From a checkpoint of a small image captioner.
Model: encoder arch resnet_bottleneck, encoder norm batchnorm, encoder widths [128, 224, 384], decoder width 192, decoder norm layernorm, decoder activation gelu.
Training: muon at rate 0.003, batches of 64.
Data: trained on photos with spoken descriptions (Open Images, Localized Narratives), 203450 training examples.
Rows from block 3 of the text decoder, named by matrix and row number. Rows with one number belong to one neuron. Each number is 500 + 40 x the weight over its row's rms, rounded and kept within 0 to 999. All counts start at 0. Numbers have three digits each.
# fc1: MLP up (decoder.blocks.3.mlp.fc1.weight, 768x192), inputs 96-191
# fc2: MLP down (decoder.blocks.3.mlp.fc2.weight, 192x768, transposed), outputs 96-191
fc1.633:475528465529468472528414454477489543540514494407468517513552506504544456487561498499541473492426553466424525483446514566504487465546507470515519574456523478451434462517551487502474512423520460454401538526566484528539489540514540515587564494485414567444507563530536484474611497474471487481
fc2.633:541475519465463487500445448446467494543482496475547504578546520479473469536418463506511505448479487517515504500552539556523598445597494523457562501441547499509505516440423478506549512443438411519456482543465490574528523551525460474529542545522470511493424515454505558487450500542500528556
fc1.634:565525509485460489458522512457540514490403572476485483488463518548453446503560467500432488573559518565495508468444518480487494446458496583530513516456553467556462512571483485512517492534535540517528507447602502455452532543470488508460494508425488502478519550615440541484464541484480516482
fc2.634:475488538558557461531488509532529547469451495602484515535544452487517521569425517466540440511414471438573542594513513525511408512466556492469559467499497575443560488453502560493514562507507463463483537447561518457459458464478546451456503562527555433515518462493533535453517507455524493458
fc1.635:470540474513444513532516534514478470459556438470506482449526497515536507444522525466564488497535526455493505517536536427515470437525533540507457469498526545487430513485488577544492518585478464480502506546514475566501530464474477473566555427475499444515491503419507600479404497486472513462
fc2.635:462448477515505573514494552514503440482545486499454460446516508572464489533488568556566517413497551508548474491459452472474576468500561459427533514506517580520447515426510507498456485495498459452511494546442520453464530482482494504418526515500532488539503430389517443528428482534532472453
fc1.636:506441511501487546571473447439444497549484490426497487464499447465489441468460515448473486492507569542530558512496541469450572568464531457451552513496508514457543468498508481576507468517543494583418498510520510569470521522525506555537459537460535486447471505545558504513504497396483512536
fc2.636:603520495518496475525493506518464492474494440369578514519535517504523564522553468462485532448558523460507538478522506563514493519504486504499553464514505506468532455503466576533518512502549455549487532488483484588487452532555573421517428544450464484436450503576518508507491595505497512438
fc1.637:482504473501516520572497539565482507493476507535433516547465607509511461563511467505490489442528534513545515499496524461482541536473569482468467477506579473495474534507529531567506502523632415464533506493398502504486492456541448483504488459502532460438491420508491483477444466468494523515
fc2.637:508528477473541517468453506478530466514482531516501458560561410508480440497500477538473486498588527519584557498501409558467457468483450492571489523462540480482446449417496466541463535478487511463550494457534523463455502461513536486463588477478490498425474558497450470540520485582463516536
fc1.638:497497496491514430501491422509437503504548453500542555472527488515537460496500477557512414456450536476408502491493485506410479536526431541499479507509517455479508470485498462396450509551532515448450466485484496483483406474566515468465527543515560470513484431497561463565530538506424507530
fc2.638:532526507449516506517453463536507501440521505570431549465455489497444521423514523511506508539521542559442528445549471473411570479439454491453538529544506496486542455443471436523488482498580526488495470451532485500536557488468486479506524464479509466578497498551494502395493508432512484491
fc1.639:552478514537517445484522463502501516550504531568567434521407537532517512503574445537471478457477465471385520447529488436474426451509513544495500500509430456497472490485499482484528494599430557531487490507476544461565499499530573437498409541492532519494522498472547554522521565463520490493
fc2.639:485497515552571530525464529453506468553444553487498511525524537587490551482455545473474454549421407530462434488524473488476459462558499487517492470471475574484414540499436498605495525485473562425459523480556532517532483558530474443503543538481509520530507482502510495501481521486487468517
fc1.640:561540456540489477471532558584433537501500556467575470547534512424477487454462560603509505499518476522463524422482538488518558498501470477480471507480459467561516496430540523487482506526487419480576473505465478485494525466480507484494509546476557518452468515568509422443512515511548493513
fc2.640:454471548476474480456542430451474502475538514492423490510487456514485510548499520530481503480511524517464441465529501455464522591531498451473521510501478529548527443508526600537545513460512540499520445645473526622481459528550525496504454522478535580504501506579528505506456441540526507500
fc1.641:549517524470581531463531506513468557496514512534465532459470442503501498459489495473565486548484501398459631489455466457544515535474513439482460567544477475546522540568483476549483480465521512578447497463465507467457462445524479508474478390463474521488529520504487482454546428486512528436
fc2.641:578546549493447535499509564558498456472515447514411447456472449532459539532535478519499525414454545448501508441487513446512491507460499524473525482578564433525492541487436492530518501475525478538548495467489467496396446438480598535512550418507484482515547444447501417553427483485563530411
fc1.642:534517553462422448476461479520474564499555466553563456529491471484487536508492460503462564512562481542597494464491463559456402525529493469467553472452498490519457500495505494465496493529517509573495494594471488440546474542532520490582489538489535552496541503489454452524493496550530472450
fc2.642:537521505443446540491450468589519518465511505500472536536562499477532528438535491478548505468500482537462490439521578474575460488501556594443459505553512536524537448543548498516544469508469494446511464479458541547418461471441501431532522555500477460440583538540494465536526446535394483530
fc1.643:559493471496507478577446480596458494540516510448470513503531581440537494517421444538488542528544520495566527422485514468508498567502533474521536504458499465533485514496579477552507555523521548469464511521478469477524529535554541467523446498431468456493538526503541460412543477519554540465
fc2.643:493533493576489533506560432514522547526504511514493511498469527529429498464496463604471477453574491489505488493473484515555454498500572517492571434457463482467516453519510496552496527491526526518510434511484549583547509557472449520431462510525498475507516469518515370499503446501603486480
fc1.644:518492470480530543544448488500511561549463455515550482524540538447558506522448495511551437447545526507513416526526483607524515501536461485534447538455520523488560556530538530520466491452539501462505479446442454477414515471481475517502506510548534487483512472423505481471525486533498511476
fc2.644:478519464590542574422546518483545520497456471464506509523462495501520508533498433519486519496512528541520529455473502462593426443563421491496498429497453446488471523558499420485500488510482451486491506503480505471411478491505467449519536543531493467448515488543411465506402491528511471484
fc1.645:621482506453458441544533529529418472546474491499520537475419448542519541427535460502517474517579475493483506510551552517560554540500540539540511483476486537525464457555473465540510417456462429454453520540436525442491471541529525517453489486506457563437549482573456491504527516440583469444
fc2.645:517561469469539515501502516543519484489503437473520464507433525576495524500579564568438452503518525415522505516552447490491462477499527530552559478522477493459470456437545416519547525465463500488512423469453461473519505505451417534484544505519488504525507532503400465459479458507531554481
fc1.646:493441547513521502508511584560473526532561491552474501456466467549500484485440461460487489512506459549534531516565541508499466550569452495501457510567492513459561534554492477470594523494547485519460508536454498482552476491581471443444461500487516553491492519499503469506521481482508436548
fc2.646:512587469533496490535567469495472535555470542576546529435440495509444507510423446531518499482483484537455413485466586563453507587455547525550511509530461550512490433540557542482507508474498569499522520383565464540500513527472472523503527454554516501528502543487465518452428501531564492529
fc1.647:475457497477560513516472482434555495433458423472532613463524441452499481457530510454429482541540481519503550443420483423478537453481501478444557524468440478470580510511572417465552513503523505452542517509526565508478514488565467516565535509463470498533473485452456459526455462505545490465
fc2.647:458493535483460501502456511450488452472538523479581460560500561471465495496474499520477462503526522496561462506546508461433506468523494496580528525483493477485499572591470513546628546551592494494505470520550499517566501436436456471522439475393485477492451486506424506458499432443538480461
fc1.648:482485503507541445481502497548512442469546513518509524536593491508545535451542468518443498453466484491483564543526569527502427537486483565452533518557518510489491455489467491494538491545531516496522598495476536438496435435574515492497537604532491568453494460549531491489505470547518486545
fc2.648:543526406433490472530526484441503531522477575558463480508470472482536437474533569508547462526465524524479444558516471434514471476510545500532509528470465497488439525514330474551490494506501527492484525478483475484473440542550523581489424553542489522450540491531513418483552547623477510446
fc1.649:465480474601506513426490509537502519531526515511529591506469452518477541581529502465576492512540530465527554484455503495521541487464568547457549494503474558527493532480534520473492472408536496499474483441589504484524533459521429551553538486484521423507488479590522533515509487494520432531
fc2.649:481523494460490496533431471488567541461579518471463498507504521485459529529489475576471516487477461494504491444442499531473453462470470468534495519562420454471517417532516518500478475546443468384554510493437462510447558477499537492564541552539422552518544502521506501519464519488474459449
fc1.650:527475480513483388535579424443599447529459443474495503559447534507531436460542545554533455494530520562506502433555515455482510504493526477505440516510524511510512509539514490556475508575515492510540485482503444518481520496512516435509495461448444440532543480491522443456465466456617489577
fc2.650:517596515457499502522454582493522607454454469500534475496458486491552552506498439536493469584512498517505595568509544502509563487468439450477450489466534472471522499445519514486515505477505457516509408503531537574442513437480534523498553479538529391499522555554515513564493501570478505530
fc1.651:485562533531505532521520532488449565435478454496514521486504452482549554523422444455478450466541477486561435494492440541493446602489403495580478525482493574545497558540444521517518529525482447471504505432485443488551443504474598507507527437563486538545489482458557490490498476484508532501
fc2.651:491451513525550533536551529498494588478456507480475488505474431551443547528482435494531508479543520502512460505522480518488497579468472516551473478439487493500495510541549564452577507481464514547446449538497525469405522524532515501520546445512487541481446440492508494480493466478518442525
fc1.652:479502499546474532476486549497518497486568554463485444506521398509525526485424481560492446462528552473465447454552507483552436563474454444518529490522488563485495481463510418494483553535556511503516518538462528466538420459496466555513538479501507415539440543496554518525461493532509466477
fc2.652:449477463538506564538455465450469462447480528515457503501464474542517541508474477501504533493497558548475545441552495453463543498569466498468444437503488540447458553564524492458528538489499508471493466534510509454444531428464525478475536516469503500572522524592462459546540532513466536491
fc1.653:550496503553448457580547543464462529477491511573488538529551433544509544473524504535495493545468488435495480560487556477531491528525525509505502525471460507525450587496429509507447463496466522530461459495549435497413500476460477403524537573497415465460536446499517516556517476505484560509
fc2.653:463509407393510606487550463550500518502505515429533498472499522544499481519571465419552545506517507533450489499500496535493457493514543452488520404468511441520516487473513464477468542484496514445553489528515525485503560489495497491429462497459521432575464487438485471471480434458506509526
fc1.654:551473432527492592529558495488399503504476431581541497505425466569476439474488543484615534498496545515502480519543588503547503498533488524528555512562479449562465544469547486528555535484454516482559497581488444486516417514466527483550549535463490536537478562489469500432510516448483508436
fc2.654:559527441526434527499461452493500440440586495527455475495538443434451500530486527488443561463442473546499517500453510498469579519535495500520482477466594508510443534544538551465509450476421541519490448553568497552467552493445474470506489525493576444547466590466527517524504467471471513472
fc1.655:531440564454461526505569484508523566559542555510506478466492521432499469465473489582514450423496517511463529511502478529433490563475545482451520461482522500523502560514437494499491476536474474538507447484490551527572524538526451421442537484538552478434419533541454468488572494500491415512
fc2.655:499513516481443513472481528566543495537512536600458492499531517525487565460468439460529469498592528493443478554509548417499529481520419527477546485522522466456555484565505501516463490535511457465542477483502553552464477495461561524538511458483486503498530462505452409483510516494421514571
fc1.656:408533540468531438521447480549469500485543550521553480458474496510470574509469512499456498508594559439575550591560566531495463545352511438437529511600539479422493466491608434496482497517559471481452501574467464455466442518462489521508477419508498547482507471544431492448484454514531489543
fc2.656:483495533547509478482489477498491483435565524541434460541471482503534514534447524464524515453474510480410479442519529448503486528471504555562483508489473519441556524550491537528513602505473496463419517477473479561435471539468550417518524453532471521476526512517453566493472415494457549526
fc1.657:448478494463510503531489485502482457546476470488491480468492532445507413479486491579512510540523414433558484482445506457480500484455484545530460544519474480510529518584560522529486481570529513452468465462488500431509451552473463592450525482542521513560469484475547504511553454469502414435
fc2.657:409557550485465490508476536541500475511485508505492492541590569495507474533453476502453506506600516480564457530536527426461491516427452464491450482460520518494473481539476524477504515472582504578464547503494538558523452426527432488494489496553538492496546502494559496447500477491463527512
fc1.658:434458547497467565576508485491414555516489414511538473504463544498483440450407595461540498485473537504504547485560607530455471522484491528473497533524543448516461484574519482434468432476474405502488568520540466514478561507471527474545522493498487456458506522491493481450519513494458509550
fc2.658:564571480500501460601545497436502501497505499488488463493490525463568515514509570502514582537553390528525448494445510421445512549476448495467464505496499449505505500469449494553524466493468531456566540475569484443526512466465558426544595524520437452502547438512534519525544543530507571546
fc1.659:502501487463495540427532485548459477461481595480518465566474538556460442459540500567490493453466492420611536456428518526443529472430514517523546483501419481427498435492487492478577510469510537507503486460473485419516495495533524575541473550592488478495464513489492547505498507470487486488
fc2.659:490507513536527384643488500487473438528516499457497513476602499526425564523523470457497509473522460469478544547487536484466532511439444478525489480471526535510501535588527538439479552543545536523481516525463441454536449545470464496507476451504522473521528476506513564471507482551485536485
fc1.660:476518502522536508486526496523481449572502485555532498490488517431519487495499504531564503466447591447500513491553439490488538562496467519514507438533580472560528504460546537419470565550520485455436512517504444503526547494474484492517445517509521542484445564494520496425514478465554570404
fc2.660:558526484451469499551571494478483572445482475481517525528494472422426505506505529472536506533418474510584529389657514470439526457463511484551501537473535442531537457472509492485512428494473523459519570465490492507532519506447491441522489495533461465463385585476515526468499502545538545499
fc1.661:509483548437410410522510436501471500510458450437501462523503478439507460540438483471572518470546435507541538550503492586428482485497459557534529544524490502506520497485438507508492490462437418618537449473462486460535460446455549501534473512474530468453521463506537521466492493514543504462
fc2.661:533484503469488489489536528514550552443435498526501440519515430486441552522469506487519456486493390556504549451553545531525500515535439570496439466581508474475467563480494510480494563510505409505533491479592555467436482495460537452541462498507505452503547450404471449503427495450537484536
fc1.662:497580535504494534485460537488548578532521479519403500460485368504465574519532491565516531470527525464399540477560535437465463437560538535531537473509544506581537511517534536551395532535540461575490482497488556538500502440520528511459465516448559475501424504568500499438559492513520523506
fc2.662:425522466505481523579531472498556515480501453516489483481430526519536466545508500568453516416569480467447470469568517518508518457598492516499545537522475510525590499509493511522483527467464543502484447420502516526526505434497525464475464487527505530514459425466539525486446509549549494550
fc1.663:533500462473487515463534520515536548526489511552477468570545508525560435453486556479513457533484480546498422534508543518478535497522440462580508490513550553490473537452540538477423435526427477567462544493466487545515434472505605497533485502493497579519515490483519481489540448522477463480
fc2.663:460489503507518493587479523501413449488558533525525476524486537514472504546547497533455512513506502478505498452522503481538535398493537464521486523501482486443526504493474612473543532467460491482517542494532530554479458546558512501479480540528536457478480595437531485512415467518518460534
fc1.664:531510476535428480498450509528500563545489488442489570476494522485430490543491511426506534456549468550413542482511597467540512480482571509486517480496439558438525523492454513454448519507492537484551470515452495542482513513525595498515558482492487435501518540490558492490578459450545465538
fc2.664:521502534490537490470530544472511478515503460437528464496477543508487477550463534531497513471504506515431490538589485494467462452541453518475501490515630541532453499491565543466514608554469495408531576487431470453466437498404480438492455478415451465508486548532545426464473543502545494476
fc1.665:495530459505459483530492421525498465507475443451509512528490482488497501466462528493541521559474552483507508457488545507506460603554586494523544470458464434563443499506527489453517437554433481550474439554530550400528547480479478463579505519546502451486530427531526496557563480554514524490
fc2.665:544527478481442459492497508491508491523537499428505524502493490560538496520511526506517522493553482481453443429436493494418478522564485532483522514485453480484481437423474485487585504438486534459483423469521482498516575523520504539450514522601486490459545449462524413440434475499540552550
fc1.666:508525526511501552480491473543435490529534554535458445435487526551618569455541513532512437463482479477499461494548481511501527480565450501499527509447520535494486516422489461518496465559513519469451420515521501488522504526446570542552505477567564524454486517486455519518484501453509533483
fc2.666:487617510463490512577512457495486477544530502485578511497460562511526473450473471418507468563471424532506543508484527472484460493488429516541430538545453504531508549404458479539484477503484525497519540532516506513506521482443531476427464493486436439500452457556506492488543561552517546515
fc1.667:554527535512506420518584498490553509486534459469544503582497536464476473560508492478477540442472484556412568555453449522518567513539475468537479537476495412454491520560559473474509562566470507481558535438501426522497473504519605534507494544508484479495518472549546464445503573458521460481
fc2.667:483499473481555462483489552613472517467484443498598509516530533457486479540489480490427494433467403528439505543466518507542420406498493479486487508502542558548520541469456541511507438469514526414454480508498496510507547487462536470565506517515483515514418500531519460469479480523580536493
fc1.668:532486478478495492439499509530469490504485550536429544531452507509536559516548537485430498493537506490497522493529474481489474576504523503506490458519514467575583486492416521468413472493448482490472490511489548520465514570500453506506565511483500479432472476465508471510483514473494509487
fc2.668:485531521461573517513471541495474521549452416384529507526499530487482481492556469565526485475445473448514517518494493547519558462522495422489524540574496495481529434535559486535498491541559413508535484461481437527515495498457495459545423405502526491514514503495473423522512516467475457517
fc1.669:447462514543538489484480449554492571501493527438443527518513493423426554448536483522598443538538466505495434447489504532525486523494489587499517501544515486485556549513582503503538568566483551514515511437461510476540509596553473445567489518451516478486463485476527409487483587471574488501
fc2.669:504470528561531503517535524494537555432451444471603482530543539470430456531499546474476483474505550453508540446506490553438600508595520442517572509493533469537526550481500563465480524509496429460589512544448411532488437519496448493471538492463564496494539506513487542416515485410503505501
fc1.670:498516531479526578447501531585555443472533513529537456596483512509484459499471479499437411440421526529554456510523517502488447507502493454496578521422496453501595491483459473496526525541548471564437552493513491480484488456464517569451428511414514497528563503518440515409508560525477512513
fc2.670:491501482442520476515490519580451534501480508517522478535507536499553536463474483545496481451496509506533473497524374486568385501565597448557493486488504482528417568529554498492496498494460510514503525510473453588550498534429457476505458476441514532557499456565515554452505463481472501473
fc1.671:467555429519460479441544529482416463530561512484470571470495476472537512506499435492461468488544564476515409543493515490533532447475511451515502495452531588505454549473444483511486571546525522504539482484428534472418446497538494559528537470483429498559515603543523460525508530463440458453
fc2.671:500467493500416510520567563562535498591577521457536475492526458511538480514473499511516567504540526459496533534462486516512415574479496472467482522514489452447464498545497494445453436547512443564577508496511531478438480514510513411521516492508498509498604484612485490518491493454501493499
fc1.672:548413471531439466443454454521494486494447463503476529567515518456468509510481543578462573537527575487542539471426493452415528454519511448469502499474497520499518481524454539542479516524514569547475500475341543511511589518525542558479516476565471514527562462466523482541499522461465425522
fc2.672:517500488571465534594532472492479439442411482557502508538462475442484445475521544498520446508518547467502484564460479437513507434491466508553468441494492487428476440541517483543510511547508541475463492550397541531475493446521547492504460552487508519528525499526555567494448561565485509518
fc1.673:477509525452519527523421505486449444533464491487536464506514542499522517406490507505430508451414532516485483474527499513439568524477552410520504512420558464492476472419503564497545542475494462511460544539521465444492489559513580511522496504463527454466471491535497552512495500560530491385
fc2.673:603527509546486464587504477534462490444520572543484510504481512498593446543522560488518526521497480566429450511438523495504477451501543482540608480433463402486499549494533503464541527500419555508443542570502475444543501440481466560514464476519482479468522510487518488517522535509419473551
fc1.674:566475522507507441521451494558464523419517562442463558514528512554525422471489470507503489453460437521545500509538531486523467513542487495531492531503507463555459458482561480525516482537502483587539505492441439513501547491493534428514498518579451501493500490518539491503518482466451484512
fc2.674:523495539496469480494590541463456502442499462610563546476496530549536455497427525496466449442491449473483476492512496547468524514453475453481453548515485529576462511466572402508511482511536512466546544530459500431515578506489517494490526518577468425465437498500481427515542507509481518531
fc1.675:458506476468513550521528473513500469534483473526524516497509432425455528531511536541500536515489464503527502563536469480517455568528483495534479524479523481506516547513536478458480548580547488442527489467559467436611464509543463537561569523536456504523474517489544498516536517507514509396
fc2.675:498524450484533507446557478549488462485464559544473499459523517528511563531523579487475543445527439530559445552565525549458492462494478482530500534498528513497486562523512521460532578473439477455510507449442517481530468537461568477492522481474484478519502557582512460450469500518522436499
fc1.676:462498504565460516514439522619452527534455545475512424484457497462464579529523516478429481390516498412514559483533491527499499490493463480548514463487523460483545398467546464465508497453545481532479550513568472466475522508462502531504531559471498532464474518445490476515528467569508502450
fc2.676:479521481519563460569455488534549478578508502367523541472507471488450555539486516547459537445464536423608505478485432479514549502532488517493461453524409544483511478458529465472520457525518489497476562501498460475465558480463459476473473550538514548508443528534437539508504499559500523440
fc1.677:487509546491553506580491483525571461494484447433455498515527522523494455522539505534496442461473455563463518472456582484527481511467459467437523534468500520460542500469472491532427569422514466523468535527591422519540476530533537578524487561488453501490480530567526475503476543433389531486
fc2.677:530525583481508489445490447466508400506548542509545482430447530543452496476477584506553530532492471506534529447512488580485511445513531461408462505553487478489553547417456440536528467528579519530501428492476423505426513548475501425451587535501523514555498482514518534535455532506505462446
fc1.678:469526574522500457481537431547460494523489496533504503560524401458495508512513503577441491465508403469517496476515469591440479417530564516432493570532524530463482563465485513542449544516527456460501484526484568518539565520517501486540527468530539458443510446474429516479471528527584507445
fc2.678:470520499467443477551574503476452486537505496416479522482423523437472472458530521474529514497476504490434469471460433537510554485487538545464455506462521529449493484459446515526457521525482451468481454495564513449465485517472484448460528486555533427433520574573494540508533547470515506557
fc1.679:495415498553480517522541473480418493485446526561467490570532396551536473500513474544522478533497463505521498544488571519502432482515509573488494517541516496509557440499466500428467502523502518465560528539547479481516471552474479467524503456506528516483512513558498462502483519588496540522
fc2.679:525528410515468493570556510518484518553457573494425494511434369485534520516439528550469501554501502562528467524459505507475447545515476523430461536512454498497510415487482467511527529499505423463494537485397483438487501502481549480433480449613529472480480473531530391515545550602498506504
fc1.680:476540489520496469532514488518577418533418503491496480579493487566558523473482507480465534460508469431499526443502495553452539568523544489511494519513518447478529484491497529539502516510541426447570467442489511513494482495526473512529482568485475459563555471524507457495476419609443448506
fc2.680:483503445514515447493511490565489469498418508453527550435446492513495458465441520485523485412518486567500493501511511491505526380497563525487502545489478454454502548509598545545478552526484474476505462573502506502530499571482405531586537516451536558433466468443528469535495453537521484501
fc1.681:458541481500530547493494498522510545474521533487413521487537540548486499588466466439516483489470463462446472557507529495498486471512527503546501494495512457540504502504538534509425481487453534447496567475490451459475521533490488582557454565529505479514465492487515511538531498447504477498
fc2.681:446492510547500514511508536523445511499459414540533525488591477498455518467539573456459524505495509480504534485493498503520443523451417497482505495523496384500440545581487490519507452493529506484541603446503466462492471546467470563440517508552583513487412453471485481485492535539550473545
fc1.682:486586459464477489487455455480576561534410444534445465522558542485500545470507508533522492529515489471609491471476463495471520494492494548480573511518500540489503407532474439401507497498470490527502486539517480524483503532535464522554449482480475446493484492479516501444523513411516513476
fc2.682:488467521489476463497438448474535450507444581520483492508474490507525528497528477508462527455531436475449445527468508494506507476510513480473510459520521505458497475540507493472481573476518433545553493509517512484519501525550455460486518527515483536506484474520516458508488539500478442546
fc1.683:451589507419469510491471577514466534477536443493508525531441525496537527468533510431471474471496512498542490463491420527517498360481507476588500511456480457521498440496512480450487564495418490495549523407521425490547529471508577458473567542504578456523527492504484519513538572574536504519
fc2.683:497503493537546462525452551533542518502520462539449553508504573578525497535463536466491465512499554498446462527466378476429512466473540522586540516498469475544562426487470492561540486512469497546527523471484518523531535511480544479458562566506524400514460526517545483527537504462492533440
fc1.684:486506526503504508561512495555449442553452502497560631539465479491542495465519488445493547469522448507452555437513456499432440461505512489472427425496407527506547492487520441528528515541486524552541460561476570521535500471476484567544450544517492496443615465505501453539443456520538504551
fc2.684:476493494403548529537488494494496433558550486483498456465537500511523491539491522477472508466444492533503465508482445431617583534483575516547521516487418492440526557466544545474516512420499472500510530497427608479552525458455545550532559535448566520468467526510441466493532526478528450489
fc1.685:522509500509471484520520571476512534546506539471552494532500539494500509505518542550483580539500436441387559452486513463478423417541539451538526531494497539534523505524470484482490475539547529545516518482451468508469488493547475500525556543555547477488395519501457498458526447464510474478
fc2.685:438527483559495509515475524609469458491511527451498520495423591508537437509500545549491534575517526495465493561475562548528472487497516509464493491478496503470525539471557550482475503489568490478478474519582470519580474523539582556554467531500543447480557527448464462484531504518484506508
fc1.686:463536540535526415469434436419555506512496505496538422504519515497497548489536491542426555504521516490495559509460449542515476495453571484437450530435500498516480489549492483521468427520546581536471560515504500494497519485535565494506505453516445492441504478478534549496566478524499463590
fc2.686:476513519521584506429482573492491586515476443442548519501575502487534404490489521480517548501483508456483489483462493525425485450487547578436460488478497520454482496462530521527575507522505501595501428444461511423499456508499480456486484457463518540544539471390464486489541570518530507506
fc1.687:548570537520547477510506488463498547454468565553473488569490513520521491441451488467548461456455562452484438527532492528491444466495528536504489437525549486458513515534460467465590531518528414591537537478509500519473487438492451558538486383438472498535473485521582489484497520516446495519
fc2.687:472457528450483489545500555525463493442520503472480524501504465528536478483515520497519494484589556488491506556518541521531527475436401565445513532447487489505478551488505551476513490501560480524463491495449492490470501603460448505471498521592536487470486437461542547503516540524500409486
fc1.688:498481579485462512504478566492457480534502448510528505511510495496621473496512522503466528532535562553506529518514518599500501513488538470477446458526510481572536481469434490477489488486443475404427501508485492537567502491563516501480539547522565470420487473484459503488486433496474509506
fc2.688:479481505513530513516483539468588514483458488457528490520452511559500472551450488495495461447424532528532581528496483460514579461553531517466462518511473424509413447504521539466499532494507546594498453486486573468444544474528479540469450554524530494511523480420565440505571474500479488472
fc1.689:560535521567401485415460530565509547506437515477512459472470478429524484504469470572489449562447497470530527496491467460493469508460517503556508562489449553525533464544513512457475433490456483514456564473491532455529495448541473482543527593489570480494466497460478505490499508493503496491
fc2.689:507504515540448527458447549502556602459490511516521484467516475561469508421522569478504460523490536489479536518507502406536427466513540486504440533525550516464507465461515460459433432519471475505513525481462486447429441610463482483515435553485506468505562491495486478557517520563487482486
fc1.690:528543500453481450551455495615501502487493495489477447537550565469555491499489518472468504506498452513508454515474480488444537476487521468534505523468507448476497478482497576478423536445454447489549484486453497547513469523543492548512426500487492414491460571480449477526525506487449490558
fc2.690:532451518444484515488460467528461495468526508468493481470499486515481437535526617458501497516491483528521450538474493514544481553474505520504515499515507474500512637469529468559520495511446558445412533519476495547419487504421489485485484549414494471476483510566441499462461551450480446567
fc1.691:560508492475433515457569474523526411560517475471494476491503507461482533573517486483538467483507460514497524477539541511450493470549459442497559469469457564495445540473519574553573554464537538492513502428502429460513593502551492505549533565505576491506536448491454451462537570535466501454
fc2.691:488464451501581492472532462508505508510490457555441511449547463494501482610478501561543522479456496452485528472469501565426506516502565533473609492504509522550536512536449439553460435518508522480537556515492484417464499533593485477487448502487485457527480490491501559490447520562527476445
fc1.692:478503561508549446489545487542514441522509469547532520484498499542517420463423410477578518511498464530511540499496515472509499482535482470518540512515484480578516542497512452458495517441473485544513503571514488511589483488551453553494467439521458416551511512486498457474526535563474501433
fc2.692:421510535538500529480434407516397447447515491453490499477493572591542505450544494491527464462450494513545491529526524547538575448512524463433519522526555573506465543447478536511538473455501509536517494499434490515500513454479517499476454515557497532564441471528492511523492522532506541489
fc1.693:491540514499485582492561574545504451497539422483552496473412461531486543422469428472527486498496567541513489533568503485515506498534498435427505460447528505456546437470519505562490569552525516488523510507589390498500518462578554589539496470482564480575518421435537513488464533497559482533
fc2.693:532524458508438510456524478480499491481540464466554529469505554495517505539501511514471491422484491479501433486508462481459565485512497496495441556476470490488562400523507467487584488451534526496507561505584450486534547521562522418514534466479518456545474473527547521499460531532539453565
fc1.694:417575547500469530486549466461559561507485570575493501512455535525502609476486431545565469485478505521508510526481530556491445531421524514465403474475522460495537475518508453509528514581535534550472507504543468465563480538513452529457477464468509485531438485513476480428585512443494499548
fc2.694:459507481469496473493505511417543529439506492517518460526532413447535545533551541443542445484575511567537442497527488470488487553427473496426434548429478488498477537495475512513494499505522504485419504552494477497504509562467475499474563517494545548484443539424592484489517493539510523497
fc1.695:500486521499535458535474502505464468469533472501488480441471512508453508562411530533442470488504501487508485477406566438442542567559522528435463444432506528421507557513509451497535432477473531503458499488594514468493464521523521460519471472463544569480583491538488503475458524467546470418
fc2.695:454452560492489442490486553494456508532517516476420469460523485534486571514554444483527462464526452486516507566519482517493570536498443501473572474463472589447535476469482536495491462463467452474535466496475515446508585464535545507452458489491550449514549587475517573499501538431491505571
fc1.696:578515421460490528483465513510568539424499514488464476531572443421467528569548545524550578534528534483438508577597554489463495463517445509520454533449502464559500509516466589449524511551505483502437492456479497479484524539504485488490494539549544532474580528464442494476509435486461492453
fc2.696:470522439461543504518474504497474553450512478505503445513473576582514535497561499574481486482507502535577532530463605491490505542528510459475405534489507430489531465479525488500494537544571486499511486521477496381479442482453566480463521446524455521547444519534432524499443472487553461529
fc1.697:560488532483477479501518424445491518514591475532474525562563553518532477515508518519485513496578510485463550457520432529487467422502438570495448527560500379477572520471560482458486479549486475466437499449544492515473541569491480497523458570491495446458471555516526508503492499433497547525
fc2.697:538510508491539474531464446458538508545514515539487489455553511510467508471470489448482457549627493505483475407504464520448490510488485524461491442517512542458438545494564468428498452422541533417456475510478506492524614495467508520539518575481551445543532475593474548501504528472499414502
fc1.698:440483543448548440497528531484573497495483442474565482508539539537466480559497525511486557454534533477573523514418563568488509475538549530483476479401492515551528500459490507512580466518466545473504495530527595501521495489568430511525475533507513446524535542494515449468490431584457503481
fc2.698:537470426531546470521533518526437484509533498487415491493421440579453460557509484450510525484468504531490506525581496457504425547534534503540471515407487581503462521550493477483516452492501550462547486569495540506467595464469490515580436495516460487517426451486406500585483511461493446508
fc1.699:423493496527544511434511489446404507489567481566498485483517450499522553434505462485465514504522513499396508497482490496455597516544478475530527516421514491488493508515490491626549522506426484575443449550433479515467487521460506492468481427480553490468456526460517531463472526441535586465
fc2.699:538430527616452506520546546480500457491453570518469494534523526491472547499491474454452549513504539462445515514522500511459531578520524528482541498527427520489512526553450529479575449485423527451518445540526400399472441428484487462528479467564506454537456549470607521505478517476471464497
fc1.700:496512498433518433474493541489473477529590491481456495504477566519486525516522472593485406510467532473484510490525546605504481569556530484501457461543437510525459501522550507496418504553533525511517522508487463494571512464473517507420497545534441454460538472532489499467534583494469447532
fc2.700:534500486458574484575483485538507563452508495486456524480484568523576497543556516480507484496439480454493527485508514490614481503543485506464517488465526512450533499461424541520471532497440515458545516554508504467495499521467517493471434509394499520404547484438489474452514502517531570588